A small sound classifier, trained from scratch.
Model: activation relu, widths [320].
Training: batches of 64, held-out accuracy 55%.
Data: trained on single notes of musical instruments (NSynth), 184686 training examples, 1.0 epochs.
Rows from block 5 of a small sound classifier, named by matrix and row number. Each number is 50 + 10 x the weight over its row's rms, rounded and kept within 0 to 99. All counts start at 0. After the name is the row's rms in percent of the matrix's.
After each channel's rows are labels from the 100 clips, of 14976, where the channel reaches its highest value: "top examples" is what is common among them. Only what is clearly more common there than usual is listed. The data: single notes of musical instruments (NSynth). In brackets: how many of the 100, against the usual share in percent.
# conv: pointwise conv (model.blocks.5.conv.weight, 320x320x1), inputs 214-319

conv.84 116:37 56 39 37 43 58 61 39 41 42 40 42 44 64 60 41 48 43 54 36 39 58 47 50 54 37 45 47 47 62 51 40 62 50 61 47 33 30 48 42 55 41 41 42 36 47 47 35 58 40 46 48 60 50 38 45 44 40 55 48 44 49 60 60 53 48 46 36 64 62 56 42 47 50 74 43 39 47 52 52 47 50 45 56 55 43 60 52 39 55 43 34 47 45 45 29 55 44 34 47 62 40 42 46 26 45
top examples: pitch class D (93 vs 8.4); octave 5 (40 vs 16.2); note: D5 (40 vs 1.4); octave 6 (32 vs 11.7)

conv.149 107:46 36 47 52 41 43 59 47 51 43 54 61 49 33 56 52 60 47 54 65 50 40 50 43 28 44 51 50 46 50 40 62 52 54 18 44 55 61 49 51 56 40 54 46 42 60 56 44 46 67 41 50 59 37 45 36 52 40 53 95 51 48 46 55 66 51 54 49 28 52 40 62 47 59 56 47 50 55 53 62 56 62 69 33 47 62 44 47 45 51 42 55 40 39 50 42 47 59 66 32 50 39 61 54 62 48
top examples: pitch class B (72 vs 8.6); octave 4 (45 vs 17.2); note: B4 (40 vs 1.4)

conv.124 104:50 31 50 73 62 32 45 40 53 44 45 88 57 51 50 44 46 56 49 50 37 43 37 55 31 45 43 49 60 30 54 60 47 54 35 58 64 65 78 43 60 50 33 65 58 61 46 52 57 56 46 48 57 37 35 64 48 62 39 46 63 37 37 50 46 38 45 52 37 45 38 52 49 59 52 63 46 53 56 37 39 40 59 52 62 46 53 56 39 38 60 43 62 45 63 58 50 44 62 66 66 35 32 50 51 36
top examples: octave 3 (73 vs 17); pitch class F (54 vs 8.1); organ (50 vs 11.8); note: F3 (37 vs 1.4)

conv.199 104:64 48 47 30 29 46 58 61 51 55 55 43 56 49 46 45 44 55 46 53 53 41 35 49 63 43 45 59 40 31 55 76 56 41 38 41 56 62 48 39 62 52 53 59 46 68 50 46 41 52 40 61 54 46 46 54 38 67 38 66 65 40 45 49 52 47 49 44 49 54 62 56 37 38 36 57 53 58 57 36 48 67 61 50 42 29 43 45 44 52 44 61 41 56 58 44 38 57 41 62 59 33 68 61 52 57
top examples: pitch class B (61 vs 8.6); pitch class C (39 vs 9.1); instrument family: organ (34 vs 11.8); note: B4 (30 vs 1.4)

conv.296 107:72 59 57 48 48 60 48 58 68 31 48 43 51 41 56 50 52 54 40 56 60 52 52 52 37 49 41 44 59 54 51 59 54 56 47 51 38 37 22 53 56 25 55 49 54 56 50 51 44 57 42 41 55 63 56 54 37 64 44 67 66 56 57 55 39 49 48 44 66 32 53 50 45 55 50 53 58 53 57 58 73 38 47 46 30 62 54 43 49 52 59 30 43 41 56 55 46 51 66 63 40 45 72 62 51 49
top examples: pitch class B (75 vs 8.6); octave 5 (42 vs 16.2); octave 4 (39 vs 17.2); note: B5 (35 vs 1.3)

conv.71 094:40 58 49 51 49 62 56 39 44 45 60 43 53 53 47 70 44 38 62 45 48 39 61 39 63 42 34 46 42 52 52 54 28 45 59 58 54 46 33 59 44 49 52 53 43 58 55 57 38 40 71 47 50 48 55 59 47 52 52 44 37 53 44 59 46 73 59 65 59 32 86 62 57 49 30 52 70 56 50 58 45 35 53 53 57 54 48 47 32 55 44 43 57 36 44 42 34 47 65 55 39 49 47 37 54 59
top examples: pitch class A (82 vs 8.7); octave 6 (38 vs 11.7); note: A6 (33 vs 0.9)

conv.131 106:66 44 24 51 39 56 46 42 48 53 43 59 36 36 62 46 50 44 52 50 60 62 46 47 43 50 57 64 59 60 39 35 58 63 38 39 47 42 49 45 47 35 29 27 52 70 43 67 54 50 39 57 52 43 51 52 31 64 50 61 59 50 61 48 59 31 49 56 51 36 34 55 50 55 49 54 54 53 49 38 58 54 49 47 60 54 64 62 52 54 56 49 45 64 59 69 21 42 59 58 50 49 61 55 46 41
top examples: pitch class G# (97 vs 8.2); octave 7 (40 vs 7.9); note: G#7 (39 vs 0.7); note: G#6 (38 vs 0.9)

conv.101 094:47 41 38 53 56 37 44 40 38 45 52 49 34 44 47 42 83 44 46 62 52 51 41 59 43 41 42 58 41 46 57 50 56 52 55 48 59 35 31 57 46 48 57 75 65 60 52 48 49 39 45 65 59 48 49 36 53 50 53 56 79 55 56 49 63 58 47 41 50 66 45 42 61 66 32 42 45 60 64 52 44 25 50 45 43 57 50 68 59 51 40 64 58 45 52 39 54 47 53 43 65 44 67 47 51 39
top examples: pitch class B (52 vs 8.6); octave 6 (30 vs 11.7); organ (29 vs 11.8)

conv.121 099:59 48 49 52 57 24 64 54 49 58 47 36 55 55 44 31 40 62 58 54 55 39 40 62 58 40 48 54 48 44 40 62 42 35 61 40 47 64 64 52 49 50 64 50 56 53 75 49 46 70 53 58 46 44 42 31 62 40 64 55 51 44 42 52 55 56 53 47 43 59 59 66 52 49 63 63 61 60 55 46 62 51 49 45 56 49 59 72 60 52 52 58 42 70 48 46 56 50 53 40 48 54 44 41 44 56
top examples: source: electronic (78 vs 36.4); organ (55 vs 11.8); pitch class G# (48 vs 8.2)

conv.305 109:52 67 45 48 32 59 51 49 57 39 54 43 46 43 54 61 54 54 50 49 49 46 52 60 53 52 39 62 44 36 48 63 49 71 39 51 45 48 63 56 49 59 58 58 45 70 32 48 50 58 41 44 36 44 62 61 62 61 66 52 61 43 57 55 35 69 29 47 40 44 42 55 56 64 63 66 53 56 63 58 34 52 64 44 44 53 39 77 36 43 53 26 43 70 57 57 54 48 35 34 55 43 61 51 82 57
top examples: acoustic (68 vs 32.5); pitch class G# (35 vs 8.2); instrument family: brass (27 vs 5.6)

conv.41 101:37 53 39 48 38 44 54 45 51 63 41 42 56 36 68 49 53 37 58 47 27 42 55 33 33 42 24 48 31 48 53 50 59 56 55 52 47 63 37 42 58 53 49 57 27 55 62 56 56 65 37 46 53 33 45 51 44 50 36 54 62 70 36 45 32 62 62 34 58 60 45 56 68 65 54 60 51 73 40 64 37 41 53 52 43 23 38 55 39 51 43 42 50 62 57 29 55 39 56 55 74 49 60 43 72 54
top examples: octave 3 (58 vs 17)

conv.271 108:54 63 64 67 31 56 48 35 50 49 42 45 43 48 44 58 25 44 42 55 56 48 50 52 42 49 57 46 62 57 62 49 83 38 41 52 73 29 42 39 51 48 60 49 55 62 49 69 51 60 48 48 35 33 30 48 46 60 28 37 50 60 46 56 46 46 44 48 50 46 60 56 59 44 38 26 46 55 58 39 52 54 51 31 52 38 48 56 48 52 56 64 56 43 63 52 56 48 64 37 39 39 48 57 52 64
top examples: bass (93 vs 21.8); synthetic (92 vs 31.1); octave 2 (32 vs 14.2)

conv.200 101:44 45 55 56 34 51 41 35 57 31 45 43 40 44 46 51 40 48 27 44 17 44 39 46 61 30 51 50 72 53 56 55 49 66 71 60 46 45 62 60 66 50 46 36 47 48 51 41 41 58 60 62 51 37 52 54 55 54 54 51 76 42 51 34 43 40 60 65 49 39 49 42 40 54 52 64 43 43 50 54 30 75 70 62 56 45 48 45 45 49 61 41 38 46 40 40 43 68 47 61 47 62 47 39 33 52
top examples: electronic (74 vs 36.4); organ (61 vs 11.8); octave 1 (40 vs 12.1)

conv.51 099:50 43 58 49 58 68 59 57 63 51 52 47 49 68 53 52 62 72 45 44 57 57 64 56 54 50 44 50 51 59 47 38 64 31 69 53 47 55 54 54 51 52 67 59 52 52 58 54 42 59 46 38 59 42 55 38 55 54 51 56 52 30 64 53 47 62 53 38 57 64 59 65 39 42 54 47 45 45 51 48 53 39 41 55 44 41 36 44 47 57 42 53 34 42 53 43 48 64 44 33 53 50 54 54 53 43
top examples: pitch class D (62 vs 8.4); bass (56 vs 21.8)

conv.189 095:57 53 53 60 71 53 35 38 46 50 61 60 72 45 42 57 67 54 59 49 63 41 41 45 43 48 35 45 40 60 49 51 59 54 47 53 46 55 43 58 47 44 52 57 54 52 53 45 58 50 74 63 36 37 49 75 54 49 59 48 48 45 64 51 36 78 44 52 44 50 49 54 56 49 32 47 30 45 66 49 53 51 41 51 44 39 48 47 63 50 59 42 52 54 40 55 56 52 58 47 63 61 44 48 39 51
top examples: pitch class A (53 vs 8.7); instrument family: bass (52 vs 21.8); pitch class G# (40 vs 8.2)

conv.42 102:45 49 51 45 43 61 51 37 49 54 49 28 31 43 55 73 43 43 40 47 58 46 56 56 45 72 56 48 79 30 59 43 30 53 55 57 38 50 58 38 57 46 46 55 37 45 65 44 49 44 49 36 46 44 50 65 54 46 52 61 44 51 46 49 43 51 53 50 37 42 45 54 51 30 48 41 43 49 72 43 56 59 61 41 36 31 70 59 39 52 69 44 76 74 60 47 53 44 51 57 60 48 47 63 60 50
top examples: bass (91 vs 21.8); synthetic (91 vs 31.1); octave 2 (35 vs 14.2)

conv.270 099:48 59 41 45 51 50 51 66 38 55 58 55 46 46 46 61 55 48 37 52 53 51 49 40 49 50 58 50 58 49 44 47 45 56 35 59 48 58 73 54 66 48 55 45 63 63 60 50 42 45 53 79 55 39 49 45 67 45 56 49 24 52 58 52 51 38 47 29 46 46 31 59 33 48 51 38 57 59 55 56 63 39 68 72 56 46 60 70 64 36 61 67 56 51 46 46 43 69 43 53 62 49 50 52 53 46
top examples: electronic (98 vs 36.4); organ (75 vs 11.8); octave 1 (49 vs 12.1); octave 2 (47 vs 14.2)

conv.33 099:67 64 58 31 66 57 44 46 44 37 32 65 57 74 59 51 53 48 52 42 50 53 43 53 48 66 40 66 30 43 65 43 42 66 42 69 40 81 63 68 58 61 48 51 63 50 51 69 56 59 41 69 65 46 36 35 59 54 53 47 45 35 56 39 45 36 48 59 51 77 49 44 47 59 39 48 64 51 41 51 33 47 33 39 53 61 77 45 45 34 56 48 41 51 58 49 51 51 44 48 62 56 60 56 63 51
top examples: pitch class C (71 vs 9.1); electronic (71 vs 36.4); organ (53 vs 11.8)

conv.86 093:47 51 50 54 17 55 27 41 63 56 49 46 66 59 64 38 44 30 48 62 58 59 68 55 67 41 44 46 66 48 61 60 64 51 43 56 61 49 33 43 59 36 50 69 47 51 37 46 69 51 48 37 41 42 46 69 41 55 56 42 45 70 61 55 48 39 55 49 72 50 59 61 60 40 65 43 48 50 53 72 65 50 49 51 60 51 44 56 62 39 48 55 47 56 57 65 54 54 54 53 52 51 42 41 51 65
top examples: pitch class F# (50 vs 7.7); guitar (39 vs 13.1); pitch class: F (25 vs 8.1)

conv.300 095:34 57 58 59 38 53 34 47 41 38 43 29 47 49 57 37 70 48 55 45 36 44 35 51 56 58 63 40 45 43 49 58 38 61 47 63 66 40 43 55 52 45 42 46 52 41 43 46 54 48 62 49 44 39 54 43 51 45 46 55 54 49 58 49 63 54 55 73 55 51 55 50 53 52 41 41 59 51 42 52 45 58 40 41 45 80 59 56 55 56 54 50 35 63 45 52 39 53 48 57 54 60 53 47 48 36
top examples: electronic (84 vs 36.4); guitar (40 vs 13.1)

conv.63 107:46 58 40 62 56 47 67 47 56 43 54 61 24 52 60 54 62 67 35 41 50 38 66 60 55 46 60 60 53 44 38 52 49 56 51 38 62 54 43 35 56 49 42 72 63 40 52 35 45 46 63 64 50 56 48 55 50 37 64 41 42 61 42 65 50 35 56 47 54 41 45 53 47 50 33 65 64 42 49 45 35 49 62 49 61 47 53 53 65 39 51 43 44 49 69 36 62 57 50 62 51 50 63 47 71 49
top examples: pitch class D (39 vs 8.4); pitch class F# (30 vs 7.7)

conv.19 099:57 58 69 52 41 42 51 62 68 52 50 52 49 51 41 44 40 58 44 65 40 47 50 47 66 32 46 50 59 68 41 58 56 59 72 53 46 61 35 50 47 58 43 37 33 39 59 50 33 67 39 41 49 45 39 41 58 61 53 56 52 36 34 44 55 41 53 56 44 49 67 52 44 34 47 58 54 57 61 46 37 49 64 60 51 57 39 74 43 36 53 45 41 62 53 49 46 53 45 43 49 38 53 58 56 58
top examples: pitch class D (58 vs 8.4); organ (47 vs 11.8); note: F3 (32 vs 1.4); note: D5 (32 vs 1.4)

conv.166 101:59 35 49 45 41 47 52 53 40 46 75 50 32 54 40 47 34 43 58 41 42 41 44 37 61 44 47 65 61 61 44 53 50 47 35 58 49 50 52 56 66 41 43 46 41 49 33 49 53 58 44 62 60 54 53 54 41 49 47 61 52 51 46 38 47 48 66 49 59 63 53 43 39 46 59 50 50 59 35 47 53 55 42 46 46 49 54 66 48 51 47 75 49 50 36 40 57 44 54 36 58 50 66 51 50 53
top examples: pitch class G (98 vs 7.8); octave 7 (45 vs 7.9); note: G7 (44 vs 0.7); octave 6 (43 vs 11.7)

conv.3 088:45 38 40 49 27 43 67 50 47 52 57 60 44 54 61 50 48 47 63 68 53 57 47 62 52 38 46 58 51 43 53 56 47 62 39 60 52 37 56 11 47 52 34 31 57 43 51 52 48 46 25 49 61 51 36 43 47 33 60 64 42 45 30 54 62 53 46 40 27 48 46 54 57 51 40 52 49 44 58 50 36 44 41 49 41 41 39 69 53 41 79 54 39 60 59 45 43 63 44 61 29 43 34 39 65 66
top examples: bass (60 vs 21.8); octave 2 (47 vs 14.2); octave 1 (40 vs 12.1)

conv.282 111:54 36 45 54 52 59 55 42 51 56 47 48 42 54 77 57 45 44 73 51 48 54 55 51 36 55 76 48 54 48 60 53 50 59 47 40 61 37 47 65 60 41 58 47 47 65 64 53 41 35 38 43 54 52 59 53 58 57 60 63 52 45 34 31 63 33 39 27 49 36 37 52 50 47 45 67 46 52 38 51 54 62 50 39 53 51 71 40 44 40 56 41 69 48 55 43 64 55 44 63 52 52 39 64 45 70
top examples: electronic (94 vs 36.4); organ (79 vs 11.8); pitch class G# (44 vs 8.2)

conv.195 099:45 67 41 34 40 63 40 69 73 61 57 56 51 55 51 50 37 58 49 21 54 45 61 55 45 58 50 43 34 55 59 53 60 48 51 51 50 49 39 42 46 54 33 60 48 40 39 50 50 56 43 47 44 68 52 51 48 50 57 37 36 41 49 44 69 42 38 55 53 51 43 73 33 56 54 42 56 53 44 30 55 48 48 54 36 54 57 50 62 60 80 44 64 54 40 52 49 49 44 62 49 43 67 46 57 42
top examples: pitch class G (80 vs 7.8); octave 6 (55 vs 11.7); note: G6 (50 vs 0.9)

conv.264 100:55 44 55 47 60 55 32 48 44 43 37 44 64 33 61 60 72 69 57 44 45 39 43 54 46 33 52 65 61 27 53 55 59 47 31 33 39 46 44 50 63 68 63 56 49 36 58 37 50 43 64 44 38 54 42 42 42 43 57 41 51 36 35 57 43 44 37 43 38 53 52 41 70 54 49 42 63 56 58 33 55 38 21 59 33 39 49 58 52 42 45 35 60 60 45 36 32 42 47 46 47 59 40 57 35 47
top examples: pitch class C (70 vs 9.1); octave 6 (31 vs 11.7); pitch class B (30 vs 8.6); note: C6 (27 vs 1.2)

conv.75 098:51 47 69 41 35 52 30 58 51 78 62 42 50 52 35 65 67 27 43 56 54 56 52 39 44 59 42 56 46 40 53 57 51 49 54 48 67 41 48 58 43 45 44 59 60 58 52 44 61 72 61 51 43 60 40 53 46 38 44 49 46 61 58 41 29 48 64 44 53 47 75 58 55 71 51 48 50 39 44 59 79 26 52 29 56 47 54 70 66 57 50 54 48 49 63 49 56 37 65 36 48 47 46 39 51 53
top examples: pitch class C (73 vs 9.1); octave 7 (43 vs 7.9); guitar (38 vs 13.1); note: C7 (31 vs 1)

conv.142 101:36 68 55 47 44 62 58 49 55 42 56 42 50 53 57 63 33 39 62 56 57 50 55 61 50 55 44 64 39 54 59 48 57 33 50 48 56 39 52 42 50 33 62 43 53 46 38 38 47 58 50 43 66 49 54 54 49 53 43 53 59 66 42 40 51 62 46 73 32 47 38 48 70 45 41 42 55 59 56 65 42 49 23 56 55 65 56 31 66 48 58 47 48 33 60 51 48 70 60 45 57 57 52 54 57 49
top examples: pitch class G# (59 vs 8.2); organ (56 vs 11.8); pitch class: G (28 vs 7.8)

conv.96 110:42 46 43 50 49 53 54 53 41 46 51 67 49 54 54 67 50 52 54 25 50 48 34 37 66 61 54 64 68 54 48 56 52 49 58 52 72 47 60 60 51 53 58 46 40 56 49 41 32 42 48 41 42 43 56 52 58 58 40 71 36 66 33 36 51 55 64 35 48 36 40 47 31 60 56 45 53 63 52 41 50 64 58 51 44 54 51 52 51 42 44 38 54 70 46 50 71 52 49 50 49 49 39 39 62 50
top examples: pitch class C (48 vs 9.1); pitch class G (41 vs 7.8); octave 7 (34 vs 7.9); octave 6 (29 vs 11.7)

conv.11 103:48 46 46 61 42 46 36 55 53 39 41 46 37 62 39 54 49 67 45 62 52 31 44 39 57 43 57 46 49 42 39 44 62 79 47 30 65 60 64 45 42 46 37 52 51 47 57 51 28 59 43 56 35 52 46 60 34 48 58 48 49 45 60 50 57 45 43 56 36 41 49 54 46 44 62 31 58 66 54 53 57 60 62 50 44 49 57 60 70 60 35 61 56 64 33 43 57 67 56 57 38 60 57 57 48 58
top examples: source: electronic (76 vs 36.4); pitch class G (68 vs 7.8); organ (45 vs 11.8); note: G5 (26 vs 1.2)

conv.68 098:56 52 65 39 42 33 55 61 49 35 60 58 53 50 53 30 34 41 49 57 53 57 41 50 45 62 62 44 57 52 45 44 39 61 46 56 42 35 47 59 41 27 33 48 65 60 49 69 42 61 53 37 61 59 52 59 55 28 53 48 55 53 49 54 50 58 43 26 46 60 32 43 35 40 57 70 56 57 56 45 42 42 44 56 47 31 27 49 45 53 41 78 31 52 54 53 47 40 53 41 41 49 81 55 33 40
top examples: pitch class G (51 vs 7.8); octave 5 (37 vs 16.2); pitch class B (33 vs 8.6); octave 6 (28 vs 11.7)

conv.210 103:45 61 49 49 43 39 51 47 56 36 46 56 43 43 58 58 41 47 44 48 40 52 33 60 63 56 53 45 69 50 78 63 35 36 47 47 63 56 54 45 46 62 32 46 61 38 37 45 51 54 39 49 48 50 63 43 46 41 60 53 47 46 52 52 29 54 43 59 48 44 56 39 43 54 64 24 35 58 48 41 43 78 36 58 56 63 45 69 63 42 50 45 47 59 29 48 34 58 64 51 56 60 57 54 43 42
top examples: bass (74 vs 21.8); synthetic (74 vs 31.1); pitch class E (29 vs 8.2)

conv.69 096:51 64 53 41 62 44 72 50 59 54 62 42 25 45 43 59 40 54 59 51 39 45 66 62 56 52 49 60 44 51 61 41 63 48 41 64 42 37 26 38 62 56 46 58 52 61 72 50 56 35 52 29 37 39 59 51 54 43 51 42 54 62 44 41 51 55 44 62 55 33 43 78 39 44 48 40 49 24 46 50 37 58 50 43 60 40 59 55 46 56 32 63 43 44 48 37 62 46 80 68 45 52 52 59 60 51
top examples: pitch class G# (61 vs 8.2); octave 6 (44 vs 11.7); octave 7 (35 vs 7.9); note: G#7 (30 vs 0.7)

conv.22 098:32 38 35 54 68 54 52 61 69 32 47 44 75 38 45 51 60 49 41 40 52 42 49 28 39 51 48 57 52 58 56 51 39 63 62 64 44 43 58 53 70 58 73 39 48 59 65 49 40 45 50 51 46 39 36 48 52 48 47 47 52 56 44 53 47 28 55 47 47 54 60 47 60 47 66 46 45 56 40 64 50 48 51 60 35 57 56 34 42 42 58 54 53 39 65 53 54 52 69 58 40 58 49 51 45 41
top examples: pitch class F# (41 vs 7.7); pitch class G (40 vs 7.8); octave 6 (35 vs 11.7)

conv.217 094:52 54 40 50 60 75 53 63 48 49 43 65 62 47 40 54 49 46 41 46 55 47 51 26 45 52 48 58 41 57 50 55 62 53 46 49 58 64 61 51 62 46 49 72 65 57 43 54 47 65 43 52 44 57 45 45 60 51 64 35 66 37 38 46 65 43 56 44 61 57 45 47 63 56 63 42 49 40 41 61 46 49 32 51 32 35 54 37 53 53 67 54 57 66 57 34 51 67 54 27 46 58 53 45 30 31
top examples: pitch class D (64 vs 8.4); octave 6 (32 vs 11.7); octave 7 (25 vs 7.9); pitch class C# (25 vs 8.3)

conv.175 094:31 53 40 46 44 36 50 63 50 56 52 53 46 55 57 19 54 52 47 53 44 46 56 47 51 43 56 57 44 50 48 56 55 47 48 63 40 68 34 75 73 57 52 47 47 48 47 36 45 51 59 67 46 68 60 54 49 36 42 49 57 59 76 55 57 31 47 54 63 40 48 80 43 44 46 39 29 26 30 48 40 46 53 34 46 58 54 52 56 69 56 55 32 40 59 37 64 69 58 49 43 46 60 43 38 39
top examples: pitch class C (81 vs 9.1); electronic (67 vs 36.4); octave 7 (35 vs 7.9); note: C7 (28 vs 1)

conv.87 090:33 46 50 70 62 63 33 51 49 67 74 57 51 53 47 57 56 43 49 49 47 50 65 61 51 34 55 56 49 42 55 49 60 52 44 40 53 49 49 44 51 37 59 54 48 43 62 54 39 62 46 58 45 60 40 42 73 50 41 52 33 42 61 49 68 53 51 55 41 50 57 45 75 48 37 46 42 46 54 59 52 40 44 47 51 65 54 47 58 78 56 69 60 54 51 48 55 53 51 59 52 53 46 59 71 52
top examples: bass (56 vs 21.8)

conv.172 103:44 39 62 50 54 41 47 42 45 55 39 61 40 44 49 43 47 45 43 53 51 37 43 49 43 37 38 43 69 51 59 31 50 45 41 59 51 48 60 53 39 49 43 77 39 60 44 49 45 40 42 44 51 39 51 39 57 37 61 44 46 33 42 49 52 60 36 58 44 50 52 48 60 70 45 60 52 47 60 49 30 54 68 65 54 52 66 38 47 50 57 36 57 41 50 44 44 35 54 30 48 44 53 48 66 45
top examples: octave 3 (55 vs 17); organ (45 vs 11.8); pitch class C# (33 vs 8.3)

conv.221 101:62 53 63 44 57 47 65 45 47 34 27 52 59 65 60 35 46 51 46 40 42 49 59 53 53 43 59 58 59 43 53 39 35 47 53 39 55 41 37 34 65 44 46 54 72 34 34 38 45 53 51 48 61 32 48 49 56 32 53 30 47 42 47 47 51 43 41 39 56 48 50 71 67 59 46 45 49 53 57 48 56 46 54 50 69 62 43 41 55 36 52 52 38 65 57 49 61 39 61 69 72 63 48 47 53 45
top examples: pitch class G# (81 vs 8.2); source: electronic (65 vs 36.4); octave 7 (31 vs 7.9); note: G#7 (31 vs 0.7)

conv.20 105:42 66 33 52 38 55 48 56 47 45 52 52 46 44 45 52 56 49 57 32 67 40 42 48 49 38 60 43 53 45 61 48 42 60 52 67 53 48 51 47 49 45 29 57 58 52 62 58 47 44 61 44 58 52 59 48 47 39 56 55 52 70 33 40 47 49 38 47 74 51 54 54 50 58 48 68 68 69 70 55 53 40 59 33 59 32 53 44 43 50 50 61 39 54 44 36 56 47 23 35 33 59 51 40 73 39
top examples: acoustic (87 vs 32.5); octave 2 (44 vs 14.2); vocal (35 vs 4.7); instrument family: string (25 vs 6.4)

conv.153 096:33 49 40 45 43 47 40 50 45 51 52 71 35 48 63 47 65 54 45 46 48 56 42 46 39 51 45 38 55 41 52 67 39 43 54 49 47 44 30 59 56 67 54 55 37 71 57 46 45 40 38 40 50 46 41 55 47 44 54 75 51 51 44 58 32 52 31 56 54 52 56 25 40 50 61 50 34 65 65 48 51 59 49 27 47 57 62 46 69 40 55 58 49 58 44 62 55 42 38 40 49 60 53 42 45 63
top examples: source: electronic (90 vs 36.4); organ (74 vs 11.8); pitch class D# (54 vs 8.3)

conv.47 100:32 41 50 51 45 48 56 48 44 66 61 50 42 48 36 59 46 46 53 52 51 59 69 63 33 48 55 52 62 47 29 56 41 81 76 41 51 59 36 52 45 39 43 64 36 55 45 48 49 39 58 56 63 47 58 49 37 45 47 39 28 56 54 50 68 46 50 55 57 42 58 63 46 54 50 45 58 41 58 46 54 41 59 66 27 45 36 61 55 56 67 31 57 49 37 52 48 63 57 63 62 82 32 43 50 42
top examples: pitch class A (75 vs 8.7); octave 6 (47 vs 11.7); note: A6 (36 vs 0.9); octave 7 (30 vs 7.9)

conv.135 104:34 51 36 56 42 44 55 43 50 44 50 47 44 56 46 44 41 46 39 54 47 45 52 65 30 43 56 22 70 46 52 52 44 60 42 48 36 55 38 63 63 58 53 40 51 49 45 64 47 59 48 52 49 60 50 64 72 46 51 54 46 54 71 49 44 53 34 43 44 58 50 46 30 75 50 40 54 54 40 51 51 64 67 42 51 65 55 51 52 60 62 46 41 47 55 37 81 64 46 37 52 63 65 31 50 46
top examples: pitch class A (50 vs 8.7); pitch class: A# (50 vs 8.7); note: A#7 (28 vs 0.7); note: A6 (27 vs 0.9)

conv.76 100:57 39 58 60 36 33 49 59 54 51 37 44 56 48 38 46 44 40 55 42 56 45 69 44 31 52 54 50 40 55 67 62 56 55 47 47 43 48 65 75 49 60 44 44 46 52 54 49 44 48 58 60 32 52 53 54 70 62 64 56 54 53 43 47 49 53 50 64 63 34 49 59 52 46 64 33 51 61 44 46 53 73 57 46 33 56 27 50 44 57 52 49 56 57 72 40 53 47 65 55 52 80 64 59 41 46
top examples: pitch class A (46 vs 8.7); pitch class E (34 vs 8.2); octave 6 (29 vs 11.7); octave 7 (27 vs 7.9)

conv.276 094:47 53 58 53 43 55 61 52 50 51 41 42 53 33 58 54 68 57 58 59 61 61 50 67 52 46 24 50 59 37 48 44 64 48 46 53 37 45 48 49 53 46 57 54 39 36 44 68 74 33 45 54 65 57 53 61 47 55 50 36 47 48 60 30 34 32 60 70 50 50 47 38 49 44 31 58 49 71 46 34 30 61 49 55 50 53 40 52 33 54 42 40 48 38 62 55 41 47 54 74 46 53 55 58 55 53
top examples: octave 3 (44 vs 17); guitar (39 vs 13.1)

conv.144 100:59 53 43 43 48 42 36 45 56 45 52 70 45 43 54 59 49 44 41 60 54 59 57 73 46 46 56 55 47 39 56 54 50 52 39 78 40 53 47 42 53 45 56 34 70 46 57 39 42 47 66 61 47 54 54 44 50 53 64 46 54 67 47 44 64 60 74 61 44 62 45 34 50 49 57 52 48 46 55 62 33 41 57 32 57 75 47 52 52 41 56 44 51 38 51 57 77 29 43 44 62 61 48 63 47 51
top examples: octave 3 (56 vs 17); organ (38 vs 11.8); pitch class F (36 vs 8.1); note: F3 (32 vs 1.4)

conv.244 102:48 64 50 56 44 53 59 49 43 41 46 53 50 43 35 61 50 61 48 53 47 46 36 44 55 56 57 40 52 39 58 49 46 59 50 69 31 50 44 44 70 45 54 42 41 50 35 43 55 61 56 58 40 41 39 38 63 53 48 65 35 47 42 41 35 56 34 43 58 46 33 56 48 60 42 42 57 53 56 53 50 69 72 50 39 23 55 82 52 45 45 57 59 54 75 44 54 43 55 36 50 51 60 40 65 64
top examples: pitch class A (50 vs 8.7); octave 6 (48 vs 11.7); pitch class G# (37 vs 8.2); note: A6 (25 vs 0.9)

conv.43 095:29 49 39 67 49 47 56 42 48 39 45 37 56 54 50 60 37 44 68 46 53 60 48 48 59 57 63 47 38 52 59 55 41 59 58 44 68 49 43 46 43 51 46 29 50 70 34 42 57 37 58 51 52 55 40 48 62 52 55 45 68 38 63 45 57 50 48 61 50 43 51 40 62 68 51 55 43 61 39 30 71 38 41 49 55 46 42 61 41 54 57 49 52 41 56 57 45 53 43 47 59 46 44 60 37 42
top examples: bass (90 vs 21.8); synthetic (90 vs 31.1); octave 3 (38 vs 17); octave 2 (37 vs 14.2)

conv.91 104:39 64 68 35 36 63 50 65 52 39 53 47 37 53 49 52 46 39 45 58 41 53 56 46 66 48 36 68 58 59 77 62 44 36 53 56 59 41 66 54 66 46 67 37 53 46 51 69 46 51 44 66 57 43 65 43 53 43 52 55 33 54 55 47 59 38 81 38 51 47 49 56 47 15 38 61 40 62 42 49 66 47 35 46 58 44 69 48 41 38 61 52 61 44 52 43 48 50 47 42 43 66 52 43 56 42
top examples: bass (51 vs 21.8); pitch class E (43 vs 8.2)

conv.46 108:65 67 63 37 67 65 72 62 30 55 49 48 64 44 51 66 38 52 44 37 39 42 46 56 39 68 41 66 58 60 64 43 63 54 42 56 52 50 56 49 34 53 56 70 44 71 63 45 50 43 56 57 52 59 31 48 62 53 51 40 50 52 36 54 49 52 49 42 52 53 44 55 44 57 62 61 42 56 30 56 50 45 31 53 51 51 68 41 57 41 41 48 61 43 56 40 56 38 34 46 66 71 42 46 45 55
top examples: pitch class C (86 vs 9.1); electronic (64 vs 36.4); instrument family: organ (33 vs 11.8); note: C5 (26 vs 1.4)

conv.39 102:64 60 52 34 55 35 54 56 55 87 41 56 50 30 49 69 43 60 56 49 59 47 36 62 41 66 55 41 50 45 44 51 52 41 53 54 68 53 54 58 42 40 66 62 51 43 51 63 46 40 69 59 43 55 48 37 45 52 63 74 47 40 52 55 42 40 63 41 52 38 55 62 51 53 46 65 50 74 52 65 52 36 36 78 62 44 49 58 45 40 31 46 55 60 61 49 40 46 61 57 59 69 64 46 45 50
top examples: pitch class C (77 vs 9.1); octave 7 (28 vs 7.9)

conv.161 101:43 39 43 47 45 57 59 49 41 31 33 49 43 52 60 26 49 45 31 49 58 37 54 56 49 53 59 50 39 52 67 52 44 47 36 39 59 45 59 60 54 72 43 57 35 44 33 43 52 46 48 48 45 58 46 59 52 40 49 32 54 51 40 63 59 57 67 49 60 61 51 48 49 40 81 52 47 54 52 49 43 40 44 51 63 38 54 56 51 43 59 47 50 51 71 49 50 43 42 49 70 48 40 38 50 50
top examples: pitch class D (48 vs 8.4); pitch class C# (45 vs 8.3); note: C#5 (30 vs 1.4)

conv.228 094:42 37 59 51 50 22 46 53 50 66 63 45 35 50 54 62 63 47 59 48 29 73 52 40 43 51 36 40 48 49 62 50 51 53 45 45 42 61 57 45 57 46 50 55 57 58 52 64 55 42 73 49 60 58 62 45 67 49 35 58 52 67 39 45 40 45 29 45 53 53 51 46 60 66 60 30 60 62 64 41 51 40 43 56 65 58 45 55 52 50 32 33 29 54 41 58 55 58 48 43 64 74 44 43 35 49
top examples: acoustic (63 vs 32.5); pitch class A (39 vs 8.7); string (26 vs 6.4)

conv.182 097:61 37 35 53 36 44 47 48 42 42 45 24 40 47 53 50 39 57 35 38 47 49 57 47 52 33 55 46 57 53 58 43 47 60 50 44 47 41 76 35 51 59 49 45 52 49 47 64 45 60 57 52 50 66 57 40 34 58 84 59 38 57 54 29 68 49 75 58 51 39 57 63 48 52 58 66 65 54 50 44 42 60 29 54 56 54 63 38 36 39 53 59 46 59 57 39 52 67 65 55 42 55 59 35 45 40
top examples: pitch class B (47 vs 8.6); pitch class E (43 vs 8.2); octave 6 (32 vs 11.7)